{"residual_init": "zero_last", "beta1": 0.9, "max_steps": 14600, "adamw_weight_decay_other_params": 0.05}
Rows from block 5, named by matrix and row number. Rows with one number belong to one channel. Each number is 200 + 40 x the weight over the matrix's rms, rounded and kept within 0 to 999. All counts start at 0.
# convs0: first 3x3 conv (model.blocks.5.convs.0.weight, 128x128x3x3), inputs 60-69, a 3x3 kernel for each
# convs1: second 3x3 conv (model.blocks.5.convs.1.weight, 128x128x3x3, transposed), outputs 60-69, a 3x3 kernel for each
convs0.63,175,122,211,216,228,171,205,176,213,137,168,284,197,217,195,240,196,179,161,182,234,334,158,180,181,130,155,122,138,182,130,95,205,126,246,221,199,233,225,207,189,176,251,206,208,141,155,215,204,209,159,173,178,220,207,167,217,186,201,220,131,177,206,145,238,279,167,192,144,131,202,194,152,159,161,277,174,151,201,217,181,201,114,217,222,206,157,190,175,189
convs1.63,192,247,202,258,131,207,210,170,278,203,140,191,225,273,280,153,268,265,189,202,217,244,174,202,208,224,197,188,225,216,258,238,168,235,216,228,196,190,214,175,167,232,179,125,207,182,194,136,228,243,166,156,240,250,200,183,137,155,225,199,139,181,262,222,211,245,159,171,283,223,214,201,261,160,221,243,215,157,174,242,222,213,137,255,173,235,205,213,263,254
convs0.64,242,194,193,258,169,229,206,217,185,231,104,169,166,197,157,173,276,196,178,157,107,222,261,228,208,238,251,183,180,217,194,235,167,222,212,215,212,167,193,265,164,223,195,227,199,140,170,208,257,191,164,230,120,207,245,130,219,159,148,227,210,200,244,160,187,247,228,191,85,170,253,196,191,211,270,242,153,210,135,250,250,189,208,173,179,214,202,185,220,171
convs1.64,171,157,193,251,192,213,214,195,194,154,136,248,233,134,198,200,259,174,234,212,219,194,201,164,249,179,258,171,215,191,211,202,187,240,197,246,230,139,180,186,223,151,193,244,131,241,153,227,289,261,181,86,142,193,170,168,177,185,263,199,210,230,196,218,190,227,267,225,213,226,248,148,226,199,231,157,114,307,191,255,192,234,252,182,158,166,205,162,182,128
convs0.65,212,179,186,224,250,174,132,203,268,173,235,198,199,174,127,192,165,136,195,176,208,278,254,202,214,194,199,286,165,134,218,187,141,230,200,219,161,225,170,205,181,237,209,281,172,163,186,201,244,148,202,195,220,156,139,202,203,162,221,198,153,171,157,134,235,156,241,175,202,275,220,177,216,222,192,195,230,190,281,169,176,201,211,179,188,219,171,150,225,193
convs1.65,154,210,256,211,193,214,163,195,235,212,184,151,243,189,256,167,165,173,266,195,214,176,159,257,190,172,156,161,198,180,172,186,198,232,176,88,272,206,182,208,226,208,241,197,244,212,196,210,228,290,199,214,239,180,184,171,206,220,167,269,172,199,243,213,222,218,244,169,180,176,221,282,209,117,151,242,256,185,244,161,188,195,193,188,258,200,194,265,185,182
convs0.66,177,207,238,169,183,171,145,153,214,157,182,214,175,139,157,185,185,162,170,212,194,170,205,211,181,188,128,237,171,161,222,215,111,203,147,209,250,174,151,173,258,176,242,102,190,218,171,189,174,222,193,223,147,200,247,198,138,227,226,150,153,264,211,210,106,227,242,199,163,223,195,225,240,211,177,119,215,229,205,218,197,193,182,266,147,209,163,218,218,227
convs1.66,230,186,199,199,228,177,216,218,141,193,232,190,221,276,186,171,220,255,226,149,174,154,216,217,200,202,184,157,177,175,183,253,229,174,225,216,213,266,204,166,215,196,158,161,218,172,187,199,195,113,241,202,236,188,181,188,162,209,215,188,203,174,171,237,174,223,248,250,166,185,228,116,227,187,151,231,222,203,169,209,168,160,214,210,235,224,210,222,167,313
convs0.67,254,180,216,168,204,191,199,181,207,246,288,205,175,314,170,200,223,112,190,244,208,195,231,217,159,127,157,159,283,318,227,249,223,222,144,217,157,185,245,206,195,219,141,214,177,189,157,328,134,165,176,214,190,228,217,166,222,180,201,245,195,166,217,251,335,177,198,225,175,218,276,199,175,251,135,131,208,258,250,210,146,214,172,141,218,126,205,191,208,131
convs1.67,234,210,208,94,222,243,158,191,153,235,227,257,235,199,212,179,146,133,199,124,213,193,172,175,198,233,211,170,137,161,241,270,176,254,309,270,258,215,241,181,211,211,200,207,240,157,203,246,163,211,167,112,205,176,175,197,207,175,238,215,162,216,211,218,116,300,206,260,221,229,213,192,179,172,179,200,164,244,221,156,163,129,140,156,124,185,300,225,209,149
convs0.68,199,165,196,170,270,235,175,306,145,195,193,202,191,237,183,208,189,160,177,174,141,235,209,196,213,237,199,204,172,148,186,143,205,234,294,143,206,185,226,214,144,162,262,114,228,164,230,180,151,107,130,208,224,212,186,232,214,162,225,198,217,226,190,225,210,231,186,218,157,178,127,189,177,191,179,232,265,178,151,221,169,233,205,224,182,191,211,204,198,210
convs1.68,207,183,232,174,216,273,177,239,188,179,208,253,184,159,195,239,221,263,210,164,235,136,222,221,256,224,250,154,235,204,171,104,184,245,203,138,239,209,106,270,232,176,196,241,245,207,130,173,187,241,204,191,172,201,185,202,230,215,165,242,207,178,244,193,215,174,213,142,237,145,250,168,205,219,246,142,200,206,185,191,179,255,246,196,250,213,251,165,229,233
convs0.69,256,230,161,216,175,187,170,205,200,282,264,216,249,199,222,244,255,184,187,202,191,190,170,271,257,223,195,197,186,185,243,226,158,287,209,170,177,203,198,209,218,199,270,248,187,223,233,216,197,207,223,257,203,225,197,189,218,211,198,269,192,167,189,201,201,275,242,228,204,179,215,153,190,130,211,239,200,194,158,236,164,238,228,196,233,177,123,251,175,197
convs1.69,224,164,216,242,199,250,244,255,184,214,151,215,222,205,174,255,202,149,193,224,214,193,191,170,190,279,144,157,131,142,215,236,216,195,182,175,228,139,160,261,187,202,218,212,250,208,206,172,195,208,186,152,169,212,180,179,173,224,157,194,191,288,214,206,163,173,239,183,134,181,139,211,171,163,158,219,166,235,228,296,157,180,166,146,149,218,180,151,182,173
convs0.70,157,213,183,207,190,175,181,184,219,199,217,195,212,227,187,208,158,191,183,237,183,222,196,208,205,229,219,212,163,217,217,207,187,200,233,166,205,220,193,212,192,226,177,181,172,202,202,229,193,186,149,227,213,155,223,216,163,204,202,215,195,206,214,181,179,214,171,208,240,200,207,230,207,182,199,206,184,222,202,191,182,195,180,179,178,169,200,210,183,212
convs1.70,172,233,242,167,198,211,205,191,168,204,193,178,193,211,199,179,187,222,211,187,195,206,231,176,168,163,251,161,199,217,214,186,196,144,183,163,216,247,195,196,206,243,227,210,232,195,174,199,233,219,196,210,209,177,222,211,216,203,218,168,201,173,229,208,221,158,205,142,198,189,210,199,200,182,199,193,171,221,209,185,231,212,199,197,204,229,177,231,155,184
convs0.71,228,174,223,270,195,178,208,249,170,289,185,154,274,166,148,186,199,187,250,191,273,199,232,139,163,299,250,116,193,172,197,118,165,182,114,151,205,121,128,171,172,195,212,258,175,243,220,210,200,201,220,256,180,176,184,212,264,253,203,180,175,248,180,177,219,215,116,259,249,233,235,192,191,220,139,198,212,158,213,197,175,209,197,143,169,205,160,175,191,142
convs1.71,236,177,278,237,213,194,219,231,182,298,321,205,262,229,171,199,190,190,219,199,203,205,191,212,201,264,257,213,324,214,157,200,191,209,212,184,178,200,203,220,235,233,226,214,177,189,177,191,167,210,197,267,221,218,242,223,232,181,260,214,112,276,208,268,83,159,199,219,219,237,168,156,150,171,166,237,288,100,122,150,245,265,190,177,187,191,262,208,146,100
convs0.72,172,165,176,174,230,193,249,264,219,199,194,206,145,170,235,189,164,257,203,205,171,185,173,185,195,143,212,227,144,225,263,199,187,189,144,183,227,154,276,202,257,147,239,197,166,200,195,200,184,186,160,252,222,172,280,224,176,240,228,197,181,214,222,249,217,207,215,140,230,194,197,257,148,172,222,194,148,208,213,202,135,168,263,186,247,270,103,223,212,178
convs1.72,146,191,209,128,210,201,167,216,233,152,230,196,213,257,264,223,267,233,168,200,219,165,136,252,243,155,201,263,247,189,260,164,225,250,327,244,228,146,179,227,178,232,186,218,214,163,121,159,178,210,202,177,204,176,211,230,239,215,222,196,196,207,241,218,194,140,149,206,157,201,263,280,173,288,190,237,263,235,224,223,254,217,191,154,227,200,185,216,189,275
convs0.73,177,154,142,176,228,185,252,203,183,232,194,148,212,170,145,167,168,184,175,189,142,226,168,199,218,280,202,225,198,187,203,223,207,214,210,178,169,194,287,246,214,198,143,167,226,231,246,207,215,234,298,183,227,205,151,225,145,207,203,185,239,185,224,208,101,259,194,200,240,219,153,123,211,209,232,204,165,119,181,217,267,221,206,194,198,181,196,177,216,117
convs1.73,170,236,217,227,192,279,198,231,225,211,231,226,254,190,186,208,216,204,206,212,192,223,178,340,231,217,199,250,185,188,196,230,174,203,231,182,176,201,250,182,210,187,172,193,181,187,206,253,186,164,295,172,213,194,153,222,135,229,205,230,169,192,203,201,195,140,121,223,162,112,219,164,258,141,216,168,193,92,130,187,244,229,165,123,132,176,162,186,200,193
convs0.74,260,126,202,202,193,216,251,258,220,192,199,104,170,210,189,186,160,223,248,211,246,249,168,196,200,196,207,246,144,193,199,237,173,181,227,192,226,232,178,231,260,212,226,223,201,220,192,177,154,199,135,235,174,190,222,215,244,263,169,228,162,145,210,232,193,113,283,198,222,254,161,202,191,226,150,262,250,179,158,233,169,208,183,151,230,162,175,205,222,159
convs1.74,281,152,204,274,183,165,185,181,216,133,219,249,213,171,275,207,198,215,193,163,163,217,197,219,127,178,215,137,207,256,253,165,144,244,219,221,154,192,131,232,135,194,210,190,211,251,186,175,197,222,185,212,225,246,98,226,182,211,231,231,179,208,193,247,191,203,193,241,129,262,228,92,128,229,146,272,177,189,214,233,125,206,200,224,179,185,119,196,223,139
convs0.75,202,221,256,210,235,189,265,142,249,174,164,188,182,156,177,209,206,188,180,184,161,129,253,276,289,216,193,210,184,215,147,161,196,111,203,160,170,217,156,192,178,210,185,259,206,205,263,207,228,183,270,196,203,235,199,163,175,194,155,208,232,209,227,201,169,201,151,220,187,185,252,202,203,232,227,184,205,151,164,239,177,216,191,193,188,143,187,163,150,238
convs1.75,154,265,177,210,227,187,238,205,147,194,168,181,217,226,142,221,265,229,207,143,154,252,166,226,232,242,188,140,246,132,208,171,262,216,211,181,236,220,214,216,174,167,167,176,210,202,216,154,272,284,190,192,224,184,258,230,151,270,147,163,238,176,251,239,83,220,213,218,259,228,183,225,192,221,181,154,127,204,164,140,191,202,271,186,223,216,230,198,207,204
convs0.76,175,165,161,192,244,213,143,151,200,205,229,224,173,229,204,212,218,230,190,255,163,177,208,155,182,139,224,193,211,177,174,199,191,198,130,202,247,254,212,186,147,220,222,252,235,203,159,96,159,188,167,220,174,217,200,205,206,147,195,231,123,173,278,159,220,234,214,301,149,237,170,220,158,280,136,278,211,262,198,186,217,232,166,180,186,144,193,192,129,220
convs1.76,226,163,223,174,170,203,161,219,209,244,200,190,166,208,216,150,233,255,217,165,209,244,230,196,180,135,72,278,206,166,182,215,182,234,153,184,190,186,207,215,141,185,226,210,111,212,185,148,166,276,185,224,230,141,209,148,234,198,203,228,189,171,167,184,335,254,187,237,220,181,107,257,149,257,158,197,217,254,210,242,137,204,239,199,236,165,161,150,176,187
convs0.77,136,198,180,142,194,222,218,164,183,179,251,212,264,150,180,159,248,272,255,189,166,201,237,247,222,222,129,190,177,188,251,128,199,212,167,203,180,201,161,191,202,212,177,198,172,196,207,144,206,172,144,216,209,215,172,183,162,161,247,179,204,229,299,216,230,256,204,141,270,236,249,206,186,239,261,190,172,173,161,208,194,159,157,184,161,236,209,265,201,174
convs1.77,132,162,259,173,230,219,205,179,248,151,176,258,276,188,150,159,161,232,242,230,214,252,251,216,99,186,149,267,199,124,91,184,257,216,249,249,190,221,153,202,205,138,202,158,247,243,190,199,171,212,162,236,212,192,224,155,168,225,112,283,247,205,158,163,216,207,192,154,176,176,251,219,282,281,142,198,168,176,181,183,261,194,255,253,254,131,163,194,118,262
convs0.78,213,131,169,227,163,121,156,261,219,172,173,200,164,168,212,148,227,191,189,179,126,141,203,276,242,291,242,185,162,187,196,212,228,224,260,162,193,168,232,222,189,194,175,189,224,180,120,214,274,161,178,163,180,253,268,207,214,185,237,182,185,159,144,193,206,165,158,173,212,145,211,176,166,175,212,207,301,165,207,188,210,283,160,214,180,181,207,182,160,159
convs1.78,122,207,221,186,253,264,206,190,165,178,227,237,143,206,221,263,148,220,201,195,196,154,201,186,229,197,216,203,165,218,240,184,188,207,179,209,228,235,188,214,224,185,230,177,200,188,190,233,222,176,178,175,248,172,191,260,209,248,237,167,207,186,186,223,246,203,207,208,254,184,146,167,152,165,282,187,190,233,146,225,171,202,171,242,160,224,230,202,226,143
convs0.79,193,216,215,189,158,184,197,226,161,142,92,221,145,249,192,241,219,212,237,135,202,197,225,279,235,236,193,230,220,253,178,233,182,223,258,157,230,249,199,238,196,168,142,181,215,116,186,132,233,135,154,118,255,254,240,240,191,163,191,185,286,150,220,209,189,243,200,186,195,247,153,159,219,229,212,183,154,173,208,282,259,289,215,180,189,228,163,204,264,184
convs1.79,204,197,235,190,283,256,128,214,159,174,163,123,132,224,190,156,144,236,190,274,211,163,189,139,124,241,197,243,210,192,184,190,199,227,144,148,195,243,192,204,224,153,188,150,161,171,148,197,176,169,194,180,232,219,196,188,137,225,220,149,163,167,243,161,198,119,189,236,178,204,163,127,250,183,262,248,286,175,150,259,225,263,165,123,232,186,185,221,195,177
convs0.80,182,202,257,125,219,331,230,230,162,144,218,166,168,221,214,159,161,118,202,195,226,172,181,235,189,221,306,227,193,204,194,182,199,234,178,261,277,98,157,251,159,208,193,183,214,216,214,141,262,290,221,213,246,252,219,207,219,170,226,243,242,209,233,179,146,167,219,150,197,224,140,215,213,184,186,297,245,158,212,195,152,153,177,142,203,198,208,165,143,217
convs1.80,244,221,248,210,240,258,213,170,216,203,206,242,112,199,252,150,192,193,168,255,142,211,217,205,107,155,201,119,236,172,150,195,181,171,206,172,230,125,187,109,205,150,176,224,178,155,109,186,173,167,155,158,149,183,164,292,128,186,176,241,215,239,167,139,278,226,199,209,241,246,346,66,141,259,235,287,207,183,131,214,223,162,204,185,168,206,153,128,217,218
convs0.81,181,156,195,170,250,215,213,184,207,152,147,212,215,200,225,139,229,302,209,146,225,177,227,226,200,195,203,190,164,147,170,200,225,180,125,187,228,198,232,242,181,183,149,261,198,209,134,206,179,242,207,270,115,192,181,224,158,226,180,222,237,254,206,215,203,232,250,144,207,225,165,204,191,175,160,171,233,168,236,195,218,233,205,199,208,113,182,184,142,214
convs1.81,169,191,168,212,193,227,275,214,220,159,97,266,143,217,224,137,236,216,238,178,195,195,200,192,199,134,145,122,196,264,239,178,201,143,215,201,259,184,223,167,214,127,127,246,125,225,199,194,176,191,205,203,271,202,179,230,165,173,217,179,279,157,260,174,225,239,174,195,273,166,179,109,159,241,221,197,234,132,240,178,229,220,222,250,172,220,127,189,161,203
convs0.82,215,151,181,214,188,244,244,170,177,254,161,151,178,229,157,213,145,171,169,222,163,156,156,246,161,159,196,164,166,194,194,206,174,153,149,202,204,186,203,147,191,150,114,193,166,219,168,203,115,192,245,236,212,230,143,237,203,217,183,179,147,181,235,192,246,184,227,154,135,195,221,191,143,226,303,218,186,153,181,231,324,149,153,242,214,182,257,248,232,279
convs1.82,305,265,241,272,272,262,285,232,284,284,252,250,123,116,232,190,224,332,213,182,155,170,183,191,214,182,185,243,169,161,210,211,224,160,187,168,182,246,198,265,182,205,212,204,157,268,228,202,111,144,125,275,216,194,172,196,245,324,210,144,199,206,185,173,192,229,279,226,206,221,144,196,139,208,242,292,226,272,148,214,217,186,207,177,195,188,197,199,216,238
convs0.83,165,152,150,157,244,233,179,137,170,267,205,215,195,213,227,270,170,194,163,197,265,181,198,189,269,289,222,226,166,196,196,228,262,220,117,183,217,218,215,255,180,230,141,249,205,268,279,188,168,160,213,262,239,203,343,290,259,170,186,226,276,190,217,199,201,263,183,291,160,177,144,173,198,177,185,62,255,208,204,202,231,257,209,246,167,166,207,221,237,217
convs1.83,177,253,192,178,159,143,188,168,202,291,256,224,203,157,222,245,211,93,144,194,179,210,205,233,149,196,192,251,241,184,205,249,204,257,141,166,160,209,227,152,210,201,217,231,194,258,222,191,190,153,149,196,316,194,196,215,175,153,217,227,214,199,188,209,258,159,226,131,180,191,174,182,238,154,160,164,148,216,253,167,197,189,191,202,141,248,237,154,210,288
convs0.84,179,182,169,200,177,143,179,165,218,201,169,243,210,242,194,220,245,209,150,220,218,191,257,219,217,304,221,212,213,181,196,211,172,209,139,233,210,227,212,229,174,181,197,258,220,156,196,204,232,173,226,228,216,197,206,191,238,160,186,157,174,284,221,202,186,107,206,166,194,174,274,157,263,204,187,142,139,172,180,201,125,215,257,135,239,137,129,245,131,162
convs1.84,251,111,255,193,280,223,195,166,236,120,160,265,128,231,162,165,170,254,201,216,294,227,235,161,96,184,216,142,111,212,131,191,193,221,123,191,203,183,234,169,190,178,178,168,256,236,163,292,147,198,253,171,231,263,210,242,189,217,230,201,153,119,134,204,160,230,265,156,152,212,175,234,167,244,205,197,242,256,179,218,106,184,201,187,201,246,219,205,212,123
convs0.85,216,197,158,157,219,191,212,167,190,212,184,149,169,185,245,198,119,169,174,129,207,174,220,142,237,187,202,141,225,69,286,153,211,232,188,167,195,190,154,144,224,178,190,187,196,226,164,159,190,185,246,246,181,215,207,247,185,149,146,190,212,191,206,148,117,253,175,227,208,133,209,236,193,209,205,194,186,186,166,233,174,151,234,219,155,167,134,223,252,211
convs1.85,176,166,120,181,206,225,180,219,200,244,267,190,207,145,230,239,227,187,165,228,206,208,160,175,262,259,173,204,241,171,165,218,119,189,209,199,146,173,175,230,171,249,230,212,230,170,201,184,196,196,190,243,300,231,223,163,178,231,199,195,154,189,169,112,168,226,230,141,211,183,203,278,227,219,224,252,277,203,181,216,166,183,162,211,190,201,243,194,233,249
convs0.86,257,225,218,186,195,211,195,204,174,205,225,252,156,193,217,145,239,261,165,163,178,203,165,211,217,183,235,172,242,137,194,148,215,149,174,227,227,151,261,240,191,167,203,221,127,168,150,141,156,149,164,165,183,160,250,200,159,228,207,256,208,238,219,145,196,136,207,248,169,180,185,155,180,209,172,251,183,200,207,176,194,213,162,199,220,220,251,225,259,223
convs1.86,214,219,218,228,249,305,261,213,305,170,222,185,249,198,171,128,171,212,196,202,143,230,197,168,211,203,185,196,152,187,170,231,187,200,229,200,213,261,190,243,217,114,132,216,191,196,210,200,188,137,153,151,204,173,158,158,186,209,217,179,189,210,187,247,163,160,152,175,172,241,184,176,205,154,179,153,269,181,170,190,188,211,163,232,180,209,249,180,211,218
convs0.87,157,202,153,196,116,171,162,330,260,98,194,166,138,258,151,213,95,206,238,174,216,222,221,152,199,221,263,155,229,203,135,189,176,152,218,316,222,220,144,205,176,162,218,184,188,215,221,112,253,209,148,127,204,149,200,168,214,177,189,214,207,189,183,213,171,177,187,132,196,175,119,150,176,267,156,204,163,203,203,207,170,158,182,224,162,199,205,181,171,222
convs1.87,113,164,152,186,140,174,225,155,219,151,176,286,97,193,234,189,212,210,277,236,277,218,166,135,230,202,246,177,188,210,212,196,205,238,253,207,209,133,215,224,231,238,255,211,187,219,194,190,216,124,159,245,247,251,200,119,172,193,157,189,212,156,161,160,221,120,113,155,220,218,201,195,244,135,241,195,245,186,147,118,229,258,161,225,196,217,282,176,242,212
convs0.88,155,184,207,198,196,174,172,184,215,201,179,217,152,155,203,212,188,164,181,190,229,215,183,183,227,192,217,205,197,165,204,224,186,167,252,225,191,234,287,195,221,191,246,205,195,190,166,206,268,191,203,207,259,221,248,169,238,247,233,280,167,221,201,197,160,214,242,114,160,186,186,159,228,175,172,201,223,163,263,213,179,201,178,205,162,174,245,177,240,224
convs1.88,167,199,180,175,220,180,191,236,202,162,158,223,194,215,189,163,156,177,179,199,188,281,235,184,212,242,229,186,122,184,212,180,195,249,191,252,235,210,181,270,269,210,149,230,220,222,191,199,244,181,208,197,233,261,236,161,218,179,215,202,206,208,181,171,189,168,184,237,182,176,194,158,215,249,199,233,254,224,182,191,224,192,157,188,203,226,200,178,146,168
convs0.89,151,188,186,243,154,110,225,148,164,169,101,195,208,160,188,170,180,225,179,225,168,199,176,108,203,190,204,214,151,210,173,259,106,260,207,201,169,236,189,225,215,230,223,188,184,169,186,163,182,146,194,184,208,296,140,214,142,167,230,171,180,178,140,226,264,175,242,218,156,196,233,219,161,207,118,183,116,218,211,173,222,237,180,174,170,164,207,263,215,150
convs1.89,210,224,212,214,146,204,183,208,216,152,184,153,202,124,205,211,216,215,190,181,287,248,128,239,156,253,186,202,199,231,240,166,244,208,166,206,131,224,193,180,233,243,193,214,231,187,222,215,162,200,191,238,249,265,252,196,216,170,269,216,147,171,173,174,196,224,218,227,180,196,158,235,262,169,193,235,236,271,192,155,151,208,167,216,113,191,232,196,207,240
convs0.90,273,215,241,273,178,197,192,246,151,205,205,269,245,263,209,225,262,290,215,275,196,151,237,218,156,226,200,226,213,234,136,233,238,190,179,270,174,150,191,150,173,191,233,190,187,248,265,240,196,200,290,243,187,212,193,263,254,176,218,201,217,228,309,128,215,189,251,142,164,165,176,233,253,173,147,192,221,175,197,141,177,170,270,229,251,231,278,259,198,217
convs1.90,221,157,214,221,231,116,225,139,167,199,198,152,239,172,198,213,192,121,208,223,187,226,170,246,195,139,157,124,254,184,246,210,239,126,181,219,225,201,193,238,299,262,235,278,206,238,239,244,183,237,239,208,202,217,176,221,197,160,222,281,211,166,136,191,249,216,218,183,177,161,186,277,226,203,200,207,253,176,231,212,203,181,226,224,179,186,162,174,178,241
convs0.91,292,217,153,139,148,154,266,230,138,165,180,193,134,168,153,192,202,133,168,278,174,136,125,202,150,197,201,178,241,140,258,222,240,206,316,141,296,158,248,202,188,161,210,176,240,234,188,223,213,169,205,110,161,139,224,170,186,208,258,194,219,262,187,227,169,206,206,137,193,95,232,195,255,218,201,242,156,246,192,198,204,231,213,209,176,192,172,198,170,205
convs1.91,240,139,179,161,230,193,277,177,151,231,177,143,220,207,242,207,206,193,219,164,210,177,206,238,219,135,165,205,197,252,173,213,288,207,144,252,91,223,116,206,158,190,138,128,290,253,240,261,229,246,133,180,158,186,201,173,216,187,169,198,221,252,261,195,203,178,133,187,112,237,127,186,178,182,149,220,177,241,194,189,204,153,197,230,238,175,218,260,219,161
convs0.92,155,191,225,136,191,261,183,288,204,212,149,167,182,182,160,212,192,122,152,208,169,174,210,123,212,189,180,186,159,177,176,212,140,175,231,235,154,177,190,190,158,196,240,183,128,211,188,187,175,142,173,162,250,228,162,172,142,233,204,252,237,170,211,207,230,263,266,171,185,216,161,213,180,228,192,187,213,162,186,196,242,191,144,220,181,172,190,163,187,237
convs1.92,162,155,202,157,193,200,197,145,250,201,210,214,203,198,290,252,303,179,184,161,167,239,252,197,151,263,212,208,249,203,168,171,207,161,97,204,217,201,243,127,208,226,148,203,190,158,182,228,188,254,206,146,174,169,197,233,233,154,193,237,250,201,220,188,264,187,204,179,257,173,134,222,206,167,219,268,169,208,200,252,199,173,202,193,246,194,211,186,245,179
convs0.93,236,159,131,120,201,184,209,184,154,164,199,153,106,181,190,176,182,183,238,204,216,206,178,194,229,218,179,189,146,204,156,225,210,178,237,157,176,207,220,255,219,168,208,138,234,161,201,211,246,273,220,195,183,218,206,172,228,215,210,187,144,187,284,172,197,329,202,197,181,199,180,253,193,211,182,160,191,285,160,248,144,224,201,81,115,138,221,175,114,218
convs1.93,180,187,197,189,184,277,181,162,273,197,167,167,131,217,224,216,214,220,184,233,192,172,193,153,257,225,314,169,150,260,266,184,185,191,220,186,215,197,180,186,223,194,228,239,182,193,190,226,199,192,197,232,200,210,155,181,268,266,232,224,148,247,194,195,192,225,185,197,231,214,222,169,203,227,184,214,225,257,202,157,221,167,223,90,215,131,253,164,202,151
convs0.94,216,201,262,179,215,215,209,256,176,218,176,195,235,198,201,195,169,163,177,196,220,179,199,207,212,203,239,112,215,120,255,150,190,265,245,161,250,171,196,257,171,200,198,192,182,120,170,173,239,165,258,144,193,252,248,179,204,205,220,212,179,182,155,231,155,176,236,203,161,195,190,165,186,179,152,177,225,293,187,192,151,204,181,224,236,174,229,181,187,219
convs1.94,229,222,175,206,173,209,127,108,177,216,167,152,193,120,143,190,133,161,256,229,208,168,237,202,200,224,276,173,176,230,207,189,209,193,182,238,221,181,219,192,218,195,313,250,186,211,186,251,218,204,219,208,234,279,194,222,199,174,201,282,153,155,178,198,169,151,208,205,228,162,182,199,172,232,190,139,198,174,232,165,129,228,207,249,216,187,195,242,191,197
convs0.95,165,124,233,187,171,231,235,232,233,227,340,220,180,230,297,181,248,236,211,178,151,222,218,236,248,157,168,212,99,228,119,166,235,123,150,168,206,242,170,161,176,151,199,205,181,203,264,162,212,243,151,153,177,144,191,218,213,149,151,149,225,211,222,184,167,283,245,158,240,176,244,203,194,255,164,141,135,149,206,214,136,238,246,196,136,157,206,177,157,170
convs1.95,193,193,185,153,164,202,191,196,228,207,272,299,205,298,160,152,226,226,107,113,139,238,178,199,191,232,164,173,207,196,244,191,134,245,149,227,164,166,169,239,220,187,192,195,212,235,276,269,175,235,186,130,228,266,136,197,192,213,207,210,151,147,145,272,125,129,202,132,232,105,177,227,91,183,174,176,220,163,143,177,256,103,128,247,192,195,142,194,208,267
convs0.96,190,166,213,234,208,213,214,171,188,178,158,230,153,247,234,139,167,201,238,211,222,177,193,174,222,185,164,167,81,154,241,196,163,258,247,184,268,162,169,274,168,175,195,295,214,184,131,212,155,145,212,185,192,197,236,189,174,224,178,189,217,252,225,175,176,230,248,231,177,196,183,181,208,188,275,161,130,183,179,177,103,148,234,206,164,196,228,213,189,192
convs1.96,145,252,166,152,138,209,223,208,102,200,303,252,138,190,177,120,265,193,204,190,183,205,200,129,235,254,275,171,150,148,254,236,223,257,229,235,99,144,219,136,219,161,137,299,185,147,249,219,243,135,204,197,223,267,174,215,169,271,311,213,273,289,257,190,226,203,120,224,235,220,219,213,295,239,202,235,253,186,172,257,148,270,299,254,155,191,253,195,265,174
convs0.97,194,214,168,204,232,198,225,196,193,224,210,168,211,104,168,162,178,197,211,196,201,193,147,192,196,239,187,249,168,227,184,182,243,229,191,164,233,191,178,188,234,159,265,178,182,230,224,142,223,275,183,196,219,185,203,209,189,193,199,271,208,192,151,115,266,214,208,158,249,191,242,159,187,225,205,158,275,156,169,182,268,225,180,202,187,192,181,185,250,164
convs1.97,224,170,186,137,140,200,137,175,222,174,230,271,210,245,210,232,159,211,206,132,229,246,249,223,190,206,170,220,178,240,232,165,204,212,262,203,259,164,134,230,214,209,215,172,225,230,207,233,206,149,264,221,216,182,209,157,219,173,212,191,256,252,155,228,189,214,264,176,146,206,216,265,171,188,206,249,231,197,180,235,249,180,201,215,193,257,218,202,215,248
convs0.98,291,269,266,244,203,144,252,247,140,166,198,99,215,145,138,207,248,183,247,202,233,184,259,285,204,245,293,197,172,199,189,113,105,179,167,177,225,256,140,181,151,203,268,147,103,186,169,233,149,139,200,198,159,140,149,124,155,208,270,238,207,175,307,157,228,197,180,218,274,162,167,138,249,185,204,230,260,266,198,268,173,162,192,161,190,161,219,301,144,196
convs1.98,306,207,178,250,211,222,209,164,188,174,157,152,300,304,112,198,174,211,177,228,209,209,239,223,234,217,293,185,232,163,226,213,219,183,262,226,248,182,164,195,274,240,130,105,133,189,158,209,192,170,230,114,186,126,197,187,192,223,225,221,234,194,239,190,245,178,173,185,130,123,204,200,185,210,226,278,201,221,186,194,199,150,232,162,237,235,259,220,175,226
convs0.99,267,162,130,235,198,177,223,260,212,176,203,203,129,202,185,201,165,155,230,153,250,208,193,174,238,172,119,284,201,146,208,189,206,210,210,155,213,203,192,216,150,235,227,160,210,182,171,239,226,180,159,226,213,176,207,175,200,156,157,238,138,209,224,179,231,215,184,212,128,236,158,279,242,187,250,210,196,244,190,171,194,255,218,199,189,189,152,196,220,153
convs1.99,239,196,200,234,172,233,232,228,183,189,186,247,225,172,298,140,161,220,241,239,225,185,226,201,204,189,200,241,149,209,190,148,211,203,137,164,246,178,240,194,210,140,178,167,178,215,127,194,230,187,166,214,170,263,162,206,258,155,229,210,158,276,194,173,253,197,202,165,198,249,136,183,206,196,284,226,198,333,145,163,242,229,139,163,201,199,115,170,202,180
convs0.100,199,223,156,166,191,228,206,191,185,130,141,219,154,162,186,238,234,230,248,186,253,187,188,156,232,230,197,211,189,171,161,157,241,166,220,227,164,215,172,213,231,163,181,180,234,202,196,232,213,176,195,151,177,177,258,173,208,184,256,132,206,194,181,263,241,284,207,231,252,179,211,186,277,199,263,226,177,276,121,224,221,141,190,219,166,216,208,213,242,94
convs1.100,171,183,216,199,178,185,159,163,202,172,131,276,223,113,219,179,181,240,162,224,199,228,191,204,234,283,203,224,122,209,173,197,212,200,161,243,188,198,255,196,214,164,206,226,228,199,237,169,186,211,213,186,176,222,246,226,239,248,175,216,155,211,230,186,224,209,170,236,217,157,214,263,266,110,338,200,135,224,193,174,189,259,137,162,209,159,276,231,222,240